Weights of a small image embedding model: batches of 64, 53.6 epochs.
Rows from block 3, named by matrix and row number. Rows with one number belong to one attention dimension. Each number is 500 + 40 x the weight over the matrix's rms, rounded and kept within 0 to 999. All counts start at 0. Numbers have three digits each.
# v: attention value (model.blocks.3.attn.v.weight, 160x160), inputs 108-159
# proj: attention output (model.blocks.3.attn.proj.weight, 160x160, transposed), outputs 108-159
v.33:649458457633505497545457503544441479445511479498538511583459443511472482465552391502400467488545474451528537597513511544564517525436515493476496509436506571
v.34:541516492437483503443495437507539517521548563500467466543531510580585539463496425519510557527482474508446571455505441485573492411473444484485460496486487471
v.35:585485490627490482562486534527417480416499437493533500521424456464415416492551480484409442485504485415515456569530535572474506563501506506476526516493436557
v.36:560438526590509513561482485505440516413498468511500505508437485476447458496554484516442468494504518487502478554525508553490511532476495526495517451490441525
v.37:625479481542468488488457484531507527481542559476506480581475481562551504455528383503459540518507450496471572542473487500583503431451474451481427513448495506
v.38:444521533362504513450530448492560495531530567482430484478524548532574552520433527530560546519474509512458530412500462445512499429556460517505495509540482437
v.39:652468462607505485523443537519448536471491483514557512594506425515480509472582374481429503483542464465507563616479524549607501504415520483511461496416517553
v.40:581479476630489469557462529535415488433492450498529509558452432489465448471555451486406483505525496463542499568513519569521528544445505501489514512454469557
v.41:624532484612467491554440533564398455416507474472521522571401440503478444446547440502411432490514455394530496547541498560517548519503471473423519559495414521
v.42:660480438630494474545444506528421480426523490484527509599450456503470489451546387519390478505534469421521526582540513551556522505431495482459474508431482573
v.43:407483523478480474518507536493542530543461460510547502429490534472471458520498579458588461497491492554532396518465557462417471537535558519514508495564556505
v.44:456472464482552486490512496508538563554468460536539522476578501476493480528549535460502514495544493577536456514487518504490428571450549525563481436449584566
v.45:673466441610493465525445512532458526458499497510558507588497443512489501473562396481422499485539470471518536620496544522552497515431524478493465516431491568
v.46:475527510409487511444518446486559509538523579496466495507530544563578551502453462521557560515477494520462572424479455445543485409493464482503468498525505442
v.47:564502503442476527438482426528531537507551580499447487552535526563583567452512427538513582518489487499435601478498451485572511394478431483489449481487469452
v.48:468513507387521506410521454498556568548506564532464485515548562549563571533502472536557572507473502531442561454469495479547485442474466520536451458476528431
v.49:604500464610469437543461523521465479472502511483538505572445465536486485451523413487467499498528474462542535608499507516530504490419539483477468544459523553
v.50:474465475462558478465538491509542563564466463553546533485607499474516521534547533466494542512565495605503501491500495513511433560437527537586491438424576557
v.51:470510533425420522441501414497539488508530581470428472500488563592584545468445493545573559533429522484420559419501457458511545389558432514463478517555452419
v.52:645480470591492504539465489539425456407506490465481516577417464507503473474520401527404482507526482421519540546529477539539535506474480480473518534470420538
v.53:505511509587502474592473541508439437475486431472525514479451465453427425494506532472483428485521491455560443533526518516441515578554516498488538549541464537
v.54:454516522401517497458525469505509586556531531534465495482579538483545547529530525501548545512480503516451494481480529488469493484519465517531473433489477456
v.55:432492494514547482531524565480492516514440423521568518459490498429416455565514585454510438473513509518557417534486539501414486598527565502535553488522546550
v.56:345521533429506480504525530470566507568462485531527483391533535486477482552463633471611494502478514575517420469462500464427470524550560530513519482570570489
v.57:415493531379446518480506459465551455563529588479429480456473576558557540477403557549588543552456528524456505432484423438472512416588498503488493548584492436
v.58:625492450600494467526474506510471488454512497491526520567483460532508520449515393488425505493517469447510560570503491528554498495436519475484479528449510558
v.59:531531545494431525502475471486487455452545544446450483494434522528502511466454470557516466499457516416460541477492479502500567429557457473442525537559425449
v.60:483532517418511502436530454521537496523534530493470505497524524525584534505466480514531555523481499503457538413497445481547510441512459521521477498509485456
v.61:525525448456456507451524505508540470525558589510484503524540481549560538476489451489513538521499474500488535484493465456522496430516517480483474534500480482
v.62:520467482466526489466511498484517583529488530511488506531575487539551570500525466509520560517507486539445537536457513500521497445459517475533469450457548490
v.63:588498503534429529502463480508482442456533554447445486532425499554511472451457418565490492512475510449455548520522437503544544445537462466450481573536424466
v.64:507511489456482474476477518496526485513467492498495499520518469558528543498489473510464531479517514471485596433508435491567506486489454510517497511481496493
v.65:502493509493443470469547487506501510501445521473507506563533513589553502491554508466486501566524503475472512475518475553522450493490443526559486484468515520
v.66:572435489468526573505422501504493512470524511548445481471558503474497478546500543555495551486476502499418483497501532475487521481485491557470515463466484526
v.67:476454493446483504521437529472548504497447490529532479508515496456477535501500505506494563392457508590419559502501454480572521436417562442460507524506507474
v.68:526452480490557552548434516503492506448532477566458484428511494436513469533499544522482539451447512530429455536469535497468552481501535513410508458512472518
v.69:514544500507501520464541497520499487516534519489467510535501490568548496521486478538525468602548485415526529469510506511498483513524464550541497493468487501
v.70:515460496504498517464465520499467531433454523542426475496563523559597501565540561519466532539478505479429461458490477566480498464517451564503497390466465534
v.71:478522477506451427512560475499513468577485456460594514548468483446385515418506429458510441491554501520567539498536544464517470566437492411541501622481526496
v.72:453517481504529497513493473514463507465520489541536490471466555380392498499489488490460441364440523540489483519518519490498475510454520432468522506526480504
v.73:467510487527555498533497463496483514466533487509521486455431535402407494487468481485512459379447516538510484532503553487482512496459545430426526508563495487
v.74:538499516467468502453508541507510505525476499489457487529594486583562512555531525526507563559543486474486533447500425510539492516530451564563486475416499518
v.75:540505506507443473493527511491505490546505523455475506544531467624602491481514515493513531660566464444548487512480481534479490515572473556543473496478505520
v.76:485492484521542500554501475497481510480524484516537522455452513422433480478483471463498460437454505527524459555504553482455508515482534439446517540540503499
v.77:523560513524542530537519495528498487521639493493476504459481514477459477501443500547564474516504481484599495555518528445468529540543528514489501566489501484
v.78:476488482529505472541510480477514500496489486511551491498460526419401494445492469464509470404452499548503503536498521493477505491448548404490505550522514501
v.79:441506462506569510520493474502476504447515488525535479465464553367385515519462492498478451351421521548474488516520531472488508513443502422463532514526490500
v.80:547545475484523546484506523563502500512579499524433517497541511540535489542479490563490484567540489441558505468512477477475494547547421585555506500426476516
v.81:541508533513464501477541509502510497538498552486485529525528483588582498495509505510520518625536496465545518468500475508495485521551473570547500505466498509
v.82:464431485436514486530449531518497505456472470542514475497544506457473518537526532517438572414488530557422496444498447524532506456444504500491507480466473516
v.83:523531528518514531530504488492517469551583490476535522478446481496450512455441481537562502503501458493569503562499538441482508521500549470498506585511512477
v.84:477503505533545495529492479486487515484513501505535493471445513450425476474487475483489487397449500542514484544507541488484510505462545443439513535547489492
v.85:501482534509529549484466525489464561432506527523423469471510502523613500551542587529510537540470493454430417502464514550456519470584508569451520372534471497
v.86:443499477497536495536479475493478519472515479547530484459462535406427491489484479489478455383426519548468492511498520511486504490457519431444507498533502500
v.87:556513510456461509468492560502529500524475510499456487545581475550536518552511524535515578561577503474485561465485444473554490511505454588569469483424467515
v.88:532492507501439496456506520490508513520473527480452496540557473619596523510524520509508556610539488451476520462476441541523492472537488563551483471462514517
proj.33:503462366534516539474508587528491506514465477491462540595425515501502486438478499459518559492531459498473420462411490511500454498497487456507432487520439489
proj.34:492457552457473515498510462511500516498498501426477427592465599489554468469524484486525536456503491425434548492435437480511437519552448595567554485552502525
proj.35:488522365584493516504475582472526444484469515530457527505572442429432512538484500512496558567540501566512418518562563498499488499487529383453463504470489473
proj.36:501490407532498527499478502477454497556490485514500504492529482464485504507460514521490485498487480509526476510532495532460509421488545418430476498501508455
proj.37:506459529504461511510517527506474511476493513457411465608440567491528440428513518459516575491509459445448490470408466499463444524495443525508526480599449519
proj.38:507468592479482488512508438464521531502507512505543404497563545523543492508505514493538482469495517446476542521531468471524453502493492620573541511537559472
proj.39:502490426508512504494498532557507480513502498465455592628345507522488502351483497477490538524536499510500463466385459490488490491501498485484471499517439511
proj.40:534480384537490527494489566501486449514473484505451555528475494462470495497476478491483534531522485530509441496475522537468522460491525407439444516476461470
proj.41:479489320616453537483492655421485469519400502515445429562620506475496507576480480452543590532567510519483426538549504510486468538487514388506475523498472520
proj.42:505473357531489539478506568542491467521467508503462500644424512490496472464493516455544577504557454475463431502435529501482455501486495445529444489515458495
proj.43:451514565550503444551471497494542487426575525528489617376529419494456504517511516561450454529466466579600517510545523520449558528442498457397509533479470525
proj.44:496495597435491494508508402619513516450540501503497663503353430535492494372507505504513501541501472544532526475435523488484521464501508541453511492493460497
proj.45:504454421538513487504535557559501477507498530477449577608361539511477491401503492456518542518546470514499452489377502495490470521501473451497440477545435513
proj.46:498456606468477493484518449498499553491505493480478430542485549487560472466514500467515531464503489428485556491456472492500436501555474597549538503516512508
proj.47:514475543500445505489525455474479527527519505463479402625474616494549447471528502437515532471490504394458536463464432515501432507523476612587564494590532500
proj.48:489453613426475514503500391528494515516546476428498470584414582518530465416514512494525472461470478444500577480440440474493487503543480630552534469550496525
proj.49:497473480558507536457513574545506497513502544491448530554419508510479475464507507480500539492526463515501422479433511478501516528490460462500454504541446522
proj.50:499494578445494486510522393639515530473548508500490655529336430527505520363496519500510467528496498509534545460414504499493526464507513556483500498516477474
proj.51:488501555523467514473494482376501485509527502484495319476660597464534472615514510489539486453469499425488527509560482532500473511492494542548511474523572502
proj.52:486495365577477557492508587452473491529445498494493424575535526458503487502442509469548568526531486455439456560537540529511433497492520440545472513498512468
proj.53:488544406566524475486499571452526492496466511552512482434593432459473531586468524503467494556519532568491409515590537500518494519486561388447490520443515491
proj.54:517558579438471454528498399452547474550537531446543507469488536536481489481475515448521493536466568513494549449564462438440524443529522580506522478535534487
proj.55:504539504499550453521483512533523508461535500528509624427494405527447524492496509542457456530510482583565480525523541492486578494464537443408458527450451500
proj.56:455522605486517459520514480498531518449563511530511582349552398502456525534536506587439428497441511585571521491541534498456560519453519492419499517462499532
proj.57:517525624516499534522493520384511522493543513527523343401631567495518484609532519525496466434441525440507541518602485502491467517462488536565511492525552516
proj.58:525467440506503546477508545543502474492474508471421514586405527492524490438506483462567539469521434472460428503404511486529470521520480520553440490539454499
proj.59:479493423532502527477484573379507487521463489485482330483649543495508483636494498505505529464496501456467459509599474508505482526481486476538497475500546510
proj.60:507436560433506490482538453508506560507478473461510435542518564504576474492512467482544524476524512472439528504476449479518443514557465604540533483546513501
proj.61:498510569502486490493506520517495508492481538484491459534481518512508493477515486513542542479506547441452499530471505489536451521527483597583520518539500497
proj.62:550500589446499504516506443500508466481526497424497537547399525550469490452542479468511489474476495483519557457438462461446504498520467594576494431545465533
proj.63:472492416546491544468508604415494489522469486493485344511592564453507487569482505487514544479518497435452455541545488506508439532499494457543501491514514509
proj.64:500491495513476507517471520471476545454526453515482526502530526455515526523537521491488454488503636508502662602550441490446523480461459441519507519482440526
proj.65:531509567504476482489512544428518527482564492526490432430439418502475522472524513485515504531445557534482556481531435480489535464535479519515501566562481468
proj.66:446466507511521486519509460464508592564435533491466570488488537450483530508481430531513547538497527587508477450533384403522496535524451424585554382468527473
proj.67:485491460482492517503526461509450515516455437506487561564435497482472479484570488534475499565551584462562601520515490508413503481491514497476436461491448528
proj.68:458483409452533512516508446532481498562398449511471583579494602489474482490471514500516543522512460536499412443453513466495469503524543509495525437482561533
proj.69:481481516527507499508493529492540516476525512461519465457584488508538551519485478476509481448490523542429472516508472456539490446511476424531521527497490495
proj.70:501471469476484494495487533466513554494451474531469503512476539506532489495531528492514556517411550586439509510459399486512467496573519497551496541584491533
proj.71:530534593535509500504510483474493493452592577500509465454489450483497521547535470507524454510538524418528560525576577534494546481457488534502514526512482513
proj.72:529539454516494483463523451442501475500542463485554428478516555518469472536520493488542478500475500426524515509562544507482519485523495562463500495485562512
proj.73:517520442495548521495520404515516489523517484500526465507530570530498466497500504487506487494495442434514469483495527517496491486511499562466504483491579526
proj.74:451492514466466512494469617467477516500488557477474529522508410490486506525524485542441513493489540562484600547519428498452529506486495383510471458481405464
proj.75:493481572484498499495517549529513530484483508519483509445460420511518500468485503495500529492485488574433464466445463507556486531490505465521538546517467451
proj.76:526492495513501526504518427509518483527502471504502487510502543499496469485478493484532496524513441451520426447483572493528498515498534582495525521531592503
proj.77:461510515519497499534489492563497510503491568460490540496572471457484492573399421528463488422527441516487421457526566419552459492477472446516506410452527518
proj.78:521529491486503498496509457505480500520519476512514485506463473507472469479506489472511499546523448446538493487492544523479525505473507552463475491501525513
proj.79:525518446508496488493495440464487490501543486491551441509544583492479480533512493472518471502497483422542518501549535513473485471511488557487468479504538529
proj.80:490498515500473491478502567451517518528501575449510498488592512501513548563463454516499485443485507574456471519596447448557499535509456402515518432483496472
proj.81:495483544498486523522498564494510513466512541480468522458528451498547540490484500490491501467497519540462488504485506473526493516496492454519519532522474481
proj.82:487524488437454488496522494424463496552485447517496518509448561483461467495588541538488536559504580493561598501503426545439465505478522519466441475468476512
proj.83:477527513534532509535515465573503478517492561492471546512541470489516493543440439504463469464587450462519405454505586466531481494453504492460525438450514500
proj.84:514496476510531491504504438533500481516494485518524507498511533536512474503505482510508503506531454434512467479495553517517491478469526567478528489485576542
proj.85:501460435490515529507542498523509494533440444528494518545497563543495459456484522532489551510454451569445421470404434506528484500542534505483518477478527510
proj.86:552520461479487488491530434503496473515505491513528482520507579512483464489483515521526483524473465452522492500523527536496523501531509577467475481524534498
proj.87:453501523489484506517477645469490506522463534482464545497548408501482528551505500517436494466550552564478584547585423453436533493481451361540491442504406498
proj.88:497478515474496488499497560508502541477476505510455531497452431487521494468505527507478521504479544570466534508461443488504504483519500430507484547525428477