Weights of a small image embedding model.
Model: 2.12M parameters, arch vit, norm layernorm, activation gelu, patch size [6, 6], layers 10, width 160.
Training: 20600 steps, batches of 64.
Data: trained on retinal OCT scans (Kermany 2017), 24607 training examples, 53.6 epochs.
Rows from block 4 of a small image embedding model, named by matrix and row number. Rows with one number belong to one neuron. Each number is 128 + 32 x the weight over its row's rms, rounded and kept within 0 to 255. All counts start at 0. Numbers have three digits each.
After each neuron's rows are labels from the 100 images, of 14976, where the neuron reaches its highest value: "top examples" is what is common among them. Only what is clearly more common there than usual is listed. The data: retinal OCT scans (Kermany 2017). In brackets: how many of the 100.
# fc1: MLP up (model.blocks.4.mlp.fc1.weight, 320x160), inputs 0-159
# fc2: MLP down (model.blocks.4.mlp.fc2.weight, 160x320, transposed), outputs 0-159

fc1.245:186098103120087133111106072109119126150146122149119134130178182108147111114147153138179126113078094103147128113055087136071124114123090132177113137123135130122167143108095145146122120107154121087155132189101128121163144138183152116151083080078129152148048143172151189118113155110168094174160103124150112146177167157164111132175081182092158128110071069192106147052196141148106186145078106137134124074142127119105105149113128144091129083118103186138101117080049126132181094150160138
fc2.245:156033099112156155128202167140153014105121148142144148123164179152101128127109129130137107141097104127141128151109089192113147079094104121112159129093134126108168152100138141165104121158127132091128128144130134185120160138070153124153104235152161119169160128120171136090104089145126116106115147058134158125153139154111162109125112114113103125195048117118157137141133152143076163141108128176185106100132101125070098183128132125131057137149176123096043117136122158168132183126104162
top examples: finding: diabetic macular edema (71)

fc1.200:123115102091200145111169140095176094145081116150143126155104173129117125086131139044067127116155163100152130116178139091144140116079154130150149160164130147123084117136144127106136100155123086188095181105123134101096092123126097100107105115101117124129157141139119188109168138164099189105152132153137073119132070119116154146051169160139169132097175134100127154166159034102107094120167170123135199177154150123186095111134113032143142112128165105113131180156113190145119132109175066
fc2.200:096128116126207115119036119108133084108087111125110139092192106111194138156109121107122115197118103081134108128103092170160125121095188162121089130110135160116222143139149110106169113110110139118126146141121128073152077157170134104138098174136115214095096149023101157140109159131136131172148122185142114152152115102103127109124134139129127130118139150146177138147100125126098191142154073143178120135142126104093086226168156133148110127157188123114110174141100108106094180081103118
top examples: finding: drusen (53)

fc1.105:165170097101116063156160080094184116137077119104111142216133081148127070122147114144170154139093094116130124056030095087115149098136113161142145178124140143112144170161150119086120115089153139120088112128144123143143134122111134161110111110166138090160072171135145131122152124111111132110172133171113116187118143180114091091120114078094184100110122104139107174108128140167120193150161166111141165155115111118080090113158125142132148133155114161127038154070108104182212103056144155
fc2.105:149122123133174107102185166125128126121119104112109113124130135121033149096137113119139172102189161165102121158146122106122111111115068089091158113106162118180110135132178145141163083138173126220144157160136132150103151118087136130194126108117183153132145139098203107121213115104082122030076134205126108138211127111113135086137114141191107067143172141125101144094133115159134135121188161135085105086162191127114120092164161105109086108139146121098077133113105148110129110138152130
top examples: finding: normal (95)

fc1.43:052131218095175145144146162200126071154129095129096114152092128122105141113152162087079137143164150111166129100135176094185137133098186128157099117143123140130099087147146157093148090153124100152131152168145112057109089129127099080114141114111141145045148076114069175051155129188152142129132167135180127114196091138101135166089166127099113093105160143103135175155106101134144110136136145135142181130132145100192147126112135083115141118129178078125126133106116152136103157130153023
fc2.43:101109144140209145155125131158139124131136149139144129097153114133199141119051174128094131200147161140160059165116112132144094123074140118104053164114146144133145153087149149126134135130155130160116129165138094107116162120078123146158081186136083223140144158036134114135138173141117122155110115156125147106176119107127121121086152125127111132147121115139163159111178153138130170126136102122174146146130137115138140232148181127129067134121240136086094160100124103130094184058111147
top examples: finding: drusen (44)

fc1.102:093120131067154126115174126091172060156090089126136113128087151092101143096145153069074121117154150072153135095151177119129170132084156144147146157163128195132108119142149142108136098151121107134130150142099136086118101114108078112112135134138129117121155139159117190087142075168125196120143121085146110112170059135129155124094175152124214118124141118131094187162159052107106103135137190107115199151134149140188103125125129072136145146154225106104120165125095134145122137093195048
fc2.102:073149112131179111133096107133168117124116150112078130146201099131202074125090155127101172179148116082122098160100087182137140140063165157156048168095125169140147131095183112110175177126127120132121129160088091065145118160105108097136118124137094213106136124040110163148141161158123130191122196155153156139182136109115121130117105137114143128082160123111123103127109143114158164158192099136149156093150113135133117204150165153145120180172195111118137163116144116098132148091078113
top examples: finding: drusen (49)

fc1.287:155139155097113132160124145134101117203124084207140143123132122050173170116111151148131136099108139092151170132127171136121096103075125142153060164119154104142130110128115112111098106122177033124124164157139155108152142105187107107180121062149102144110058088162124149079112133138154128186148116120164159094177140125218119109141094141096168083086102071140085121081187135093125140157097105084100134108138168097113076161088116115087098085132112142094135153108079121095156101142186094
fc2.287:096107120131151159095184167088159148130065123161113154143161155156191110134054079095121104191114137134191106100138122120142122147118159096120093097130168142081080163130069202083128094097117140139079106178205107083115146169150162164121150120176101169144130151110132134138146127120057132102103154186156182167156080133151138163135137134147063148141182123104094142110150097051153165126183173153132107136135065130130135114157089081121138081142131131109142142178146063147145114141113097
top examples: finding: diabetic macular edema (68)

fc1.72:114135160167167121108151196126112147141096161167128132118114139057103152092096176109103154093137196139129157131189212144109147173087130106157134177100114079154144133075121085158094134142133080208098121133094119141114126049129081141117133150125066154114087109112128106115101078161094120081078049120160148057128126115131176073125095166172100115126110119094099094098105149090138147159106158075076115107139141156158121154102117085144078146155155121063125106161136098145158127164089104
fc2.72:155094110142104166126181076147120089148143153140115132126058128067009130137118137166089138120180091107106102126086120162120153121173096158095204154075127096154089142136131134132118132097136122095122132098094166159129111118059148134145114114149093058102147087112138062145104075144137124137139100062171145137115122132120061131113159135149170111184069157152131105127139160115118178111098137112129105138104177175158148124141050145128122138056137126117186104167163135147117072164095190
top examples: finding: normal (81)

fc1.189:070114156152120136152164177181088094143111135091055115183133132148150222082117081114136176098142146153122122145181163108152152162126130136147154197128114131155129108151120157115081092150145115164041133138099140113111099093138088074118125118143068091092130100108083143124211112144090103125090105171181132092096135170143179104088093139101107143091172074072136133126092148103113084128164226107113164169087136124162099134060127114109107115121119104097127102148147136126135135100141087
fc2.189:173120121127084082159148143096165134132099167128093204151083121130020163124089111112130124129144084135126087147091114131092118161156061156128155130028128191172071170139147151165112119118195140146124134120157169229150115127107167114171109142158138108174121109087114137164197103113093114105129126110129147105118102140120051126131100136082122135148112135120135137076140208116097116152184108060100156122130154116129081138155097110118139175125091153118191100113156109103132132108113139
top examples: finding: normal (82)

fc1.147:136135149070165124100149114173111102125098092113167174117141078129131119161079150062062139181106116064143147158078160130175056139107159124072093118062168090114133125146139113067130088096142118136173133176172142101134131180126145100156137116136156189071126085127117119117148144144195127155166186141120166081202121145126073195129136120103108068146114116132153132134181143122128152122145085139166111086122140043113148165146124125133108085123146065091142126105050142112106119139136117
fc2.147:137019111145119082164157095153146186180151183156143082181188107139113132122051146091107111153110137149196097160073189166127115133113153106111105121154115125066192081108132110119119111141160144120151120168109170148148104174088123098172086169160156144137106131165116177157162147097079143117076135164105144124169124149136159153079130101183081095172113140137144131114116136166107105130205127128149165146125114134112113179118182115154124081205127151143071127117066141140142113143120114
top examples: finding: choroidal neovascularization (85)

fc1.253:107163120145159161156128147165154125174141082173136156186103111151133173148104128103130150150094140092140157162104117091147095147088157119119022131074158076132114139157149101068108052132143105176103137146137108066125103141155148036173116094136192141089154079130118149069202178149141103121126145152128175083144174150151110162121131063092106074099180137080145115121120160132165089142173119107138118147099138070123124109102128157124134070107136100117155147061108101088125140160154103
fc2.253:071121113124129136136193124115114107160078197090110172109077159124135155125153156077118144089107157144145133074134113100126146119111120131150165139095152115131103129129102172128159139095142082185179151083107175104180131154084182122074186123097166116112121139099165147169165092070120128123140118162180134102100105096107121126077113144120124112121203150072073145132128131153136132098229167118105090159121076166046168133141110140138068116182096159053127143107155078159133106135171119
top examples: finding: drusen (31)

fc1.76:144148125060133129181115122120107058164112073181157134124148106111189155122102120070070108129091141073187157139120146097129046095089113158144132102105198088144133110120103107107120090151177074167161107162167175110149182096178113089193085105108100168110119099161157144127154127154162126142163123124156122100188144120179101145098108097118125088143131096135084151096132083125100171146119108115127136116131186112119117172103140095112053104112150142038133133122080134079160088137145086
fc2.76:090108144133111118117178199106137181166106102136167101137160167124138177148154087172166143132134120145145121044121140117151102149139155132145086089136087077177123101141156086117146130123135100102173111145141105065161127156083084192123146062138122124096086150109126168141125051169150106139152112133115137125157111124147110139068131104092102148106149136132160158129102152069163119127177196104067133158179122051154142071114138125087139112200149137131144108053097053097091138157087083
top examples: finding: choroidal neovascularization (74)

fc1.98:141122126073148121117115144154167056148085096117179184131112135134151164122109098095107126150143140077161161146125175107135112105068145153108103157105227091125113150146164071083089045121173067172088136114171155085137125137124082090174133143109110180109149114124131140108218138201129181137145157157150125062133110169143096144085144161101137112127161093092123121152134093097112112121147150118149158169087198084160149135119131140135092089136150082082135140095078153118145126125187089
fc2.98:107170094143144126144127094195115143114079149126128141118140156145126140177103183077097117102098114141179133092114164167103118119127091111129125128116101188106147130147133148047107154168104074236120126127165142115179162110111153175112114084140109131155153188119150135105176065103080121094109098188183134084121109139094126216161151131137115094120243082124082125112111133116099110169156140141125050172121135104135140079149130110095100155152080148109119129132107156138142080168118104
top examples: finding: drusen (38); finding: diabetic macular edema (31)

fc1.66:108123201150151153172112144192120103163178065134106131154120099140182187126156141120133168164116147105119138173110157119162127110104159128097036106124138089147114096138123135088108068157148128141091146161145137041131107172151136054134177090183147121102140065123098169076170139160181122160120137128162160077150135113147101168132123115099129067115171095078135149123133137177146095133163123099118120151113134048107145119091125167109138104100126089126153152042140103069124182122145088
fc2.66:161151072021161165107179173166080105121106174123141169182089175146117096093131109120122195090086105115138155105120139092129127116084104145113155112136126066142075064142165114141144149105138129131085115081158121085090135117104195116102142120141100089162135112096155128184163106148138059139187158125155115128126060109120145182124129120136136084142144138103130138165128087093126116115215106064102044137123118147080141114173159126110086099127150097113126169175129122122149132152131066
top examples: finding: drusen (32); finding: diabetic macular edema (28)

fc1.263:109126131108145146162130160102130074144101112134094108191125131111128255073126090088099120067127136117142147151211129160103151145097125157120156140142105159138130108136119127132107122204162109159103151183091162101133116071131085078130111108091110074125143139160131140143189091166090114103149084140139104032141123152163164114105097137132180109117143107068090169098121110134077091134165198077096162188134143150156096107085144102085101135126143162089121118142119124090154091110164091
fc2.263:108119154124132105139134141139173127129119197138129139124059126113000143128079141145139148100105150140179138136162104137127145106173038161105179148050084130091090141136153125147114151114136131171118122105121149185138130104120128091193117170133129128130115140093072116156212071105124114144131133113178112066158107146110101125115144107180104112113121144121096162095130207154117123168214149106115105144120143143084091148156093112141110120125102129090195048119126103088142127161132110
top examples: finding: normal (79)

fc1.288:151140153093132107131136127142049074117101115116142124136126062097143123097072102073095161178053122086169153129119139135102053111109133194066151150093156105200122136116102085157087118125158108146112085127150208156210188120158134151197087142180131118129130127151158099146169125150118132154127124155147131121155130118151136110163076112134122102154106114090086125069127161105073147130133125126114111165124154126096113201153137146137020130115157150054108135120099140137147093093113122
fc2.288:106127125105099112132209139133113132143157076118138109086177189138113139115209128104060147107149152127145094124118096111141154098107134072173160140109067117116133124143132047163159127105080118063102134152096090088160169127088142168139126087162107174093126131147097152119065065111107141163165187068139195123197095185105110113136144127140102142128141137127124105153094128128151161146098113151082132144099097095098129085076091076092140116133179105173110086164063062133086121123117138
top examples: finding: choroidal neovascularization (64); finding: diabetic macular edema (28)

fc1.301:130146112120130076139167091125171127167121121135114149199110108139145102138129095120151190158099127123127139072054109117156146078115121172113098192134137132150111145192119125079072098115154127144077114102179135101141130135131144133131115097176124114130089133153116116091163087144129149112163149198150147185079149156102123108112120101106182086065164121119085173112129151184121175158195123147144201157122135127060096120147108171104140103129075122118079164084132087156226098054145104
fc2.301:085133139125147117120135145112148101109085097137149126103106127076047160192159157141093134114153145100081124123110185112130085165120039087146189135123099138100081125143117138102140093136138139200146146140116121145101123055116141094195122100090136113127154150090174119121194125112111112062108173166124126169147137099142113123125163128142126076090191129097148156104138135127096090083202169115138106114137167101152173056110157086123104060148073140103147122169105118079137038146168134
top examples: finding: normal (93)

fc1.206:054187174080094101140150124202102094117121077122104102104136055112157095108146132115111110137128126077151141095061193104185121096115192150109128114127124181129125070135119150161188122101133117071124110154156148089144143166125103186131141121141144176065121089138130140105129094148109163174124172128141114159241099135121128143138115065087127089144137098138135191140127089134149143152130164115113178108095154123145141139144122097124115167146205059137162127049101149118105132144139119
fc2.206:098070108137133148101084104084183082140132123158111096102150097122105161121067133155082130113142149135155133136116097096140148095175181134110208096124124103115107139128108113155128156116110141073148141101130148124133128169103188128178119201147142200115116151079109138122129104129145087084134125092199139162228128146078119074138114133107135171154099140133088155144093165152136142136090119147115092157140181122097095170149228112089154108168197131080151038144137135103095121074121120
top examples: finding: choroidal neovascularization (92)

fc1.44:100129186127132130143107104196038149123121101121086146078123094096155119106148138107104108142128133070149124131105192089157078148110162135103093120095121119147133094094100122161165125097127104085134117168109154165120127149146105164151126135145121196099100104115118155087090146122127168211098159105145116095232116130159166155117131111077089123090152103128113101139100112104135158171056100116087118074085159117196125143131131084112114087157170061119172119136091182084111153212110086
fc2.44:204066115121173073129101117117095161084130155115088143124144149136049151132166109113100112145082107150146141099128196134111123121190082140056166147062157159124137124106082133169101152075116132138166108092096171197143111082144171131179132153157134137179142105130188163130114183137108097095126096101050190128107114090104119111136141176137193170173070165130111162150141119144105137151090147100114134171143170133104113137153174081159115152149089120084131130161157120084152165118169119
top examples: finding: choroidal neovascularization (59)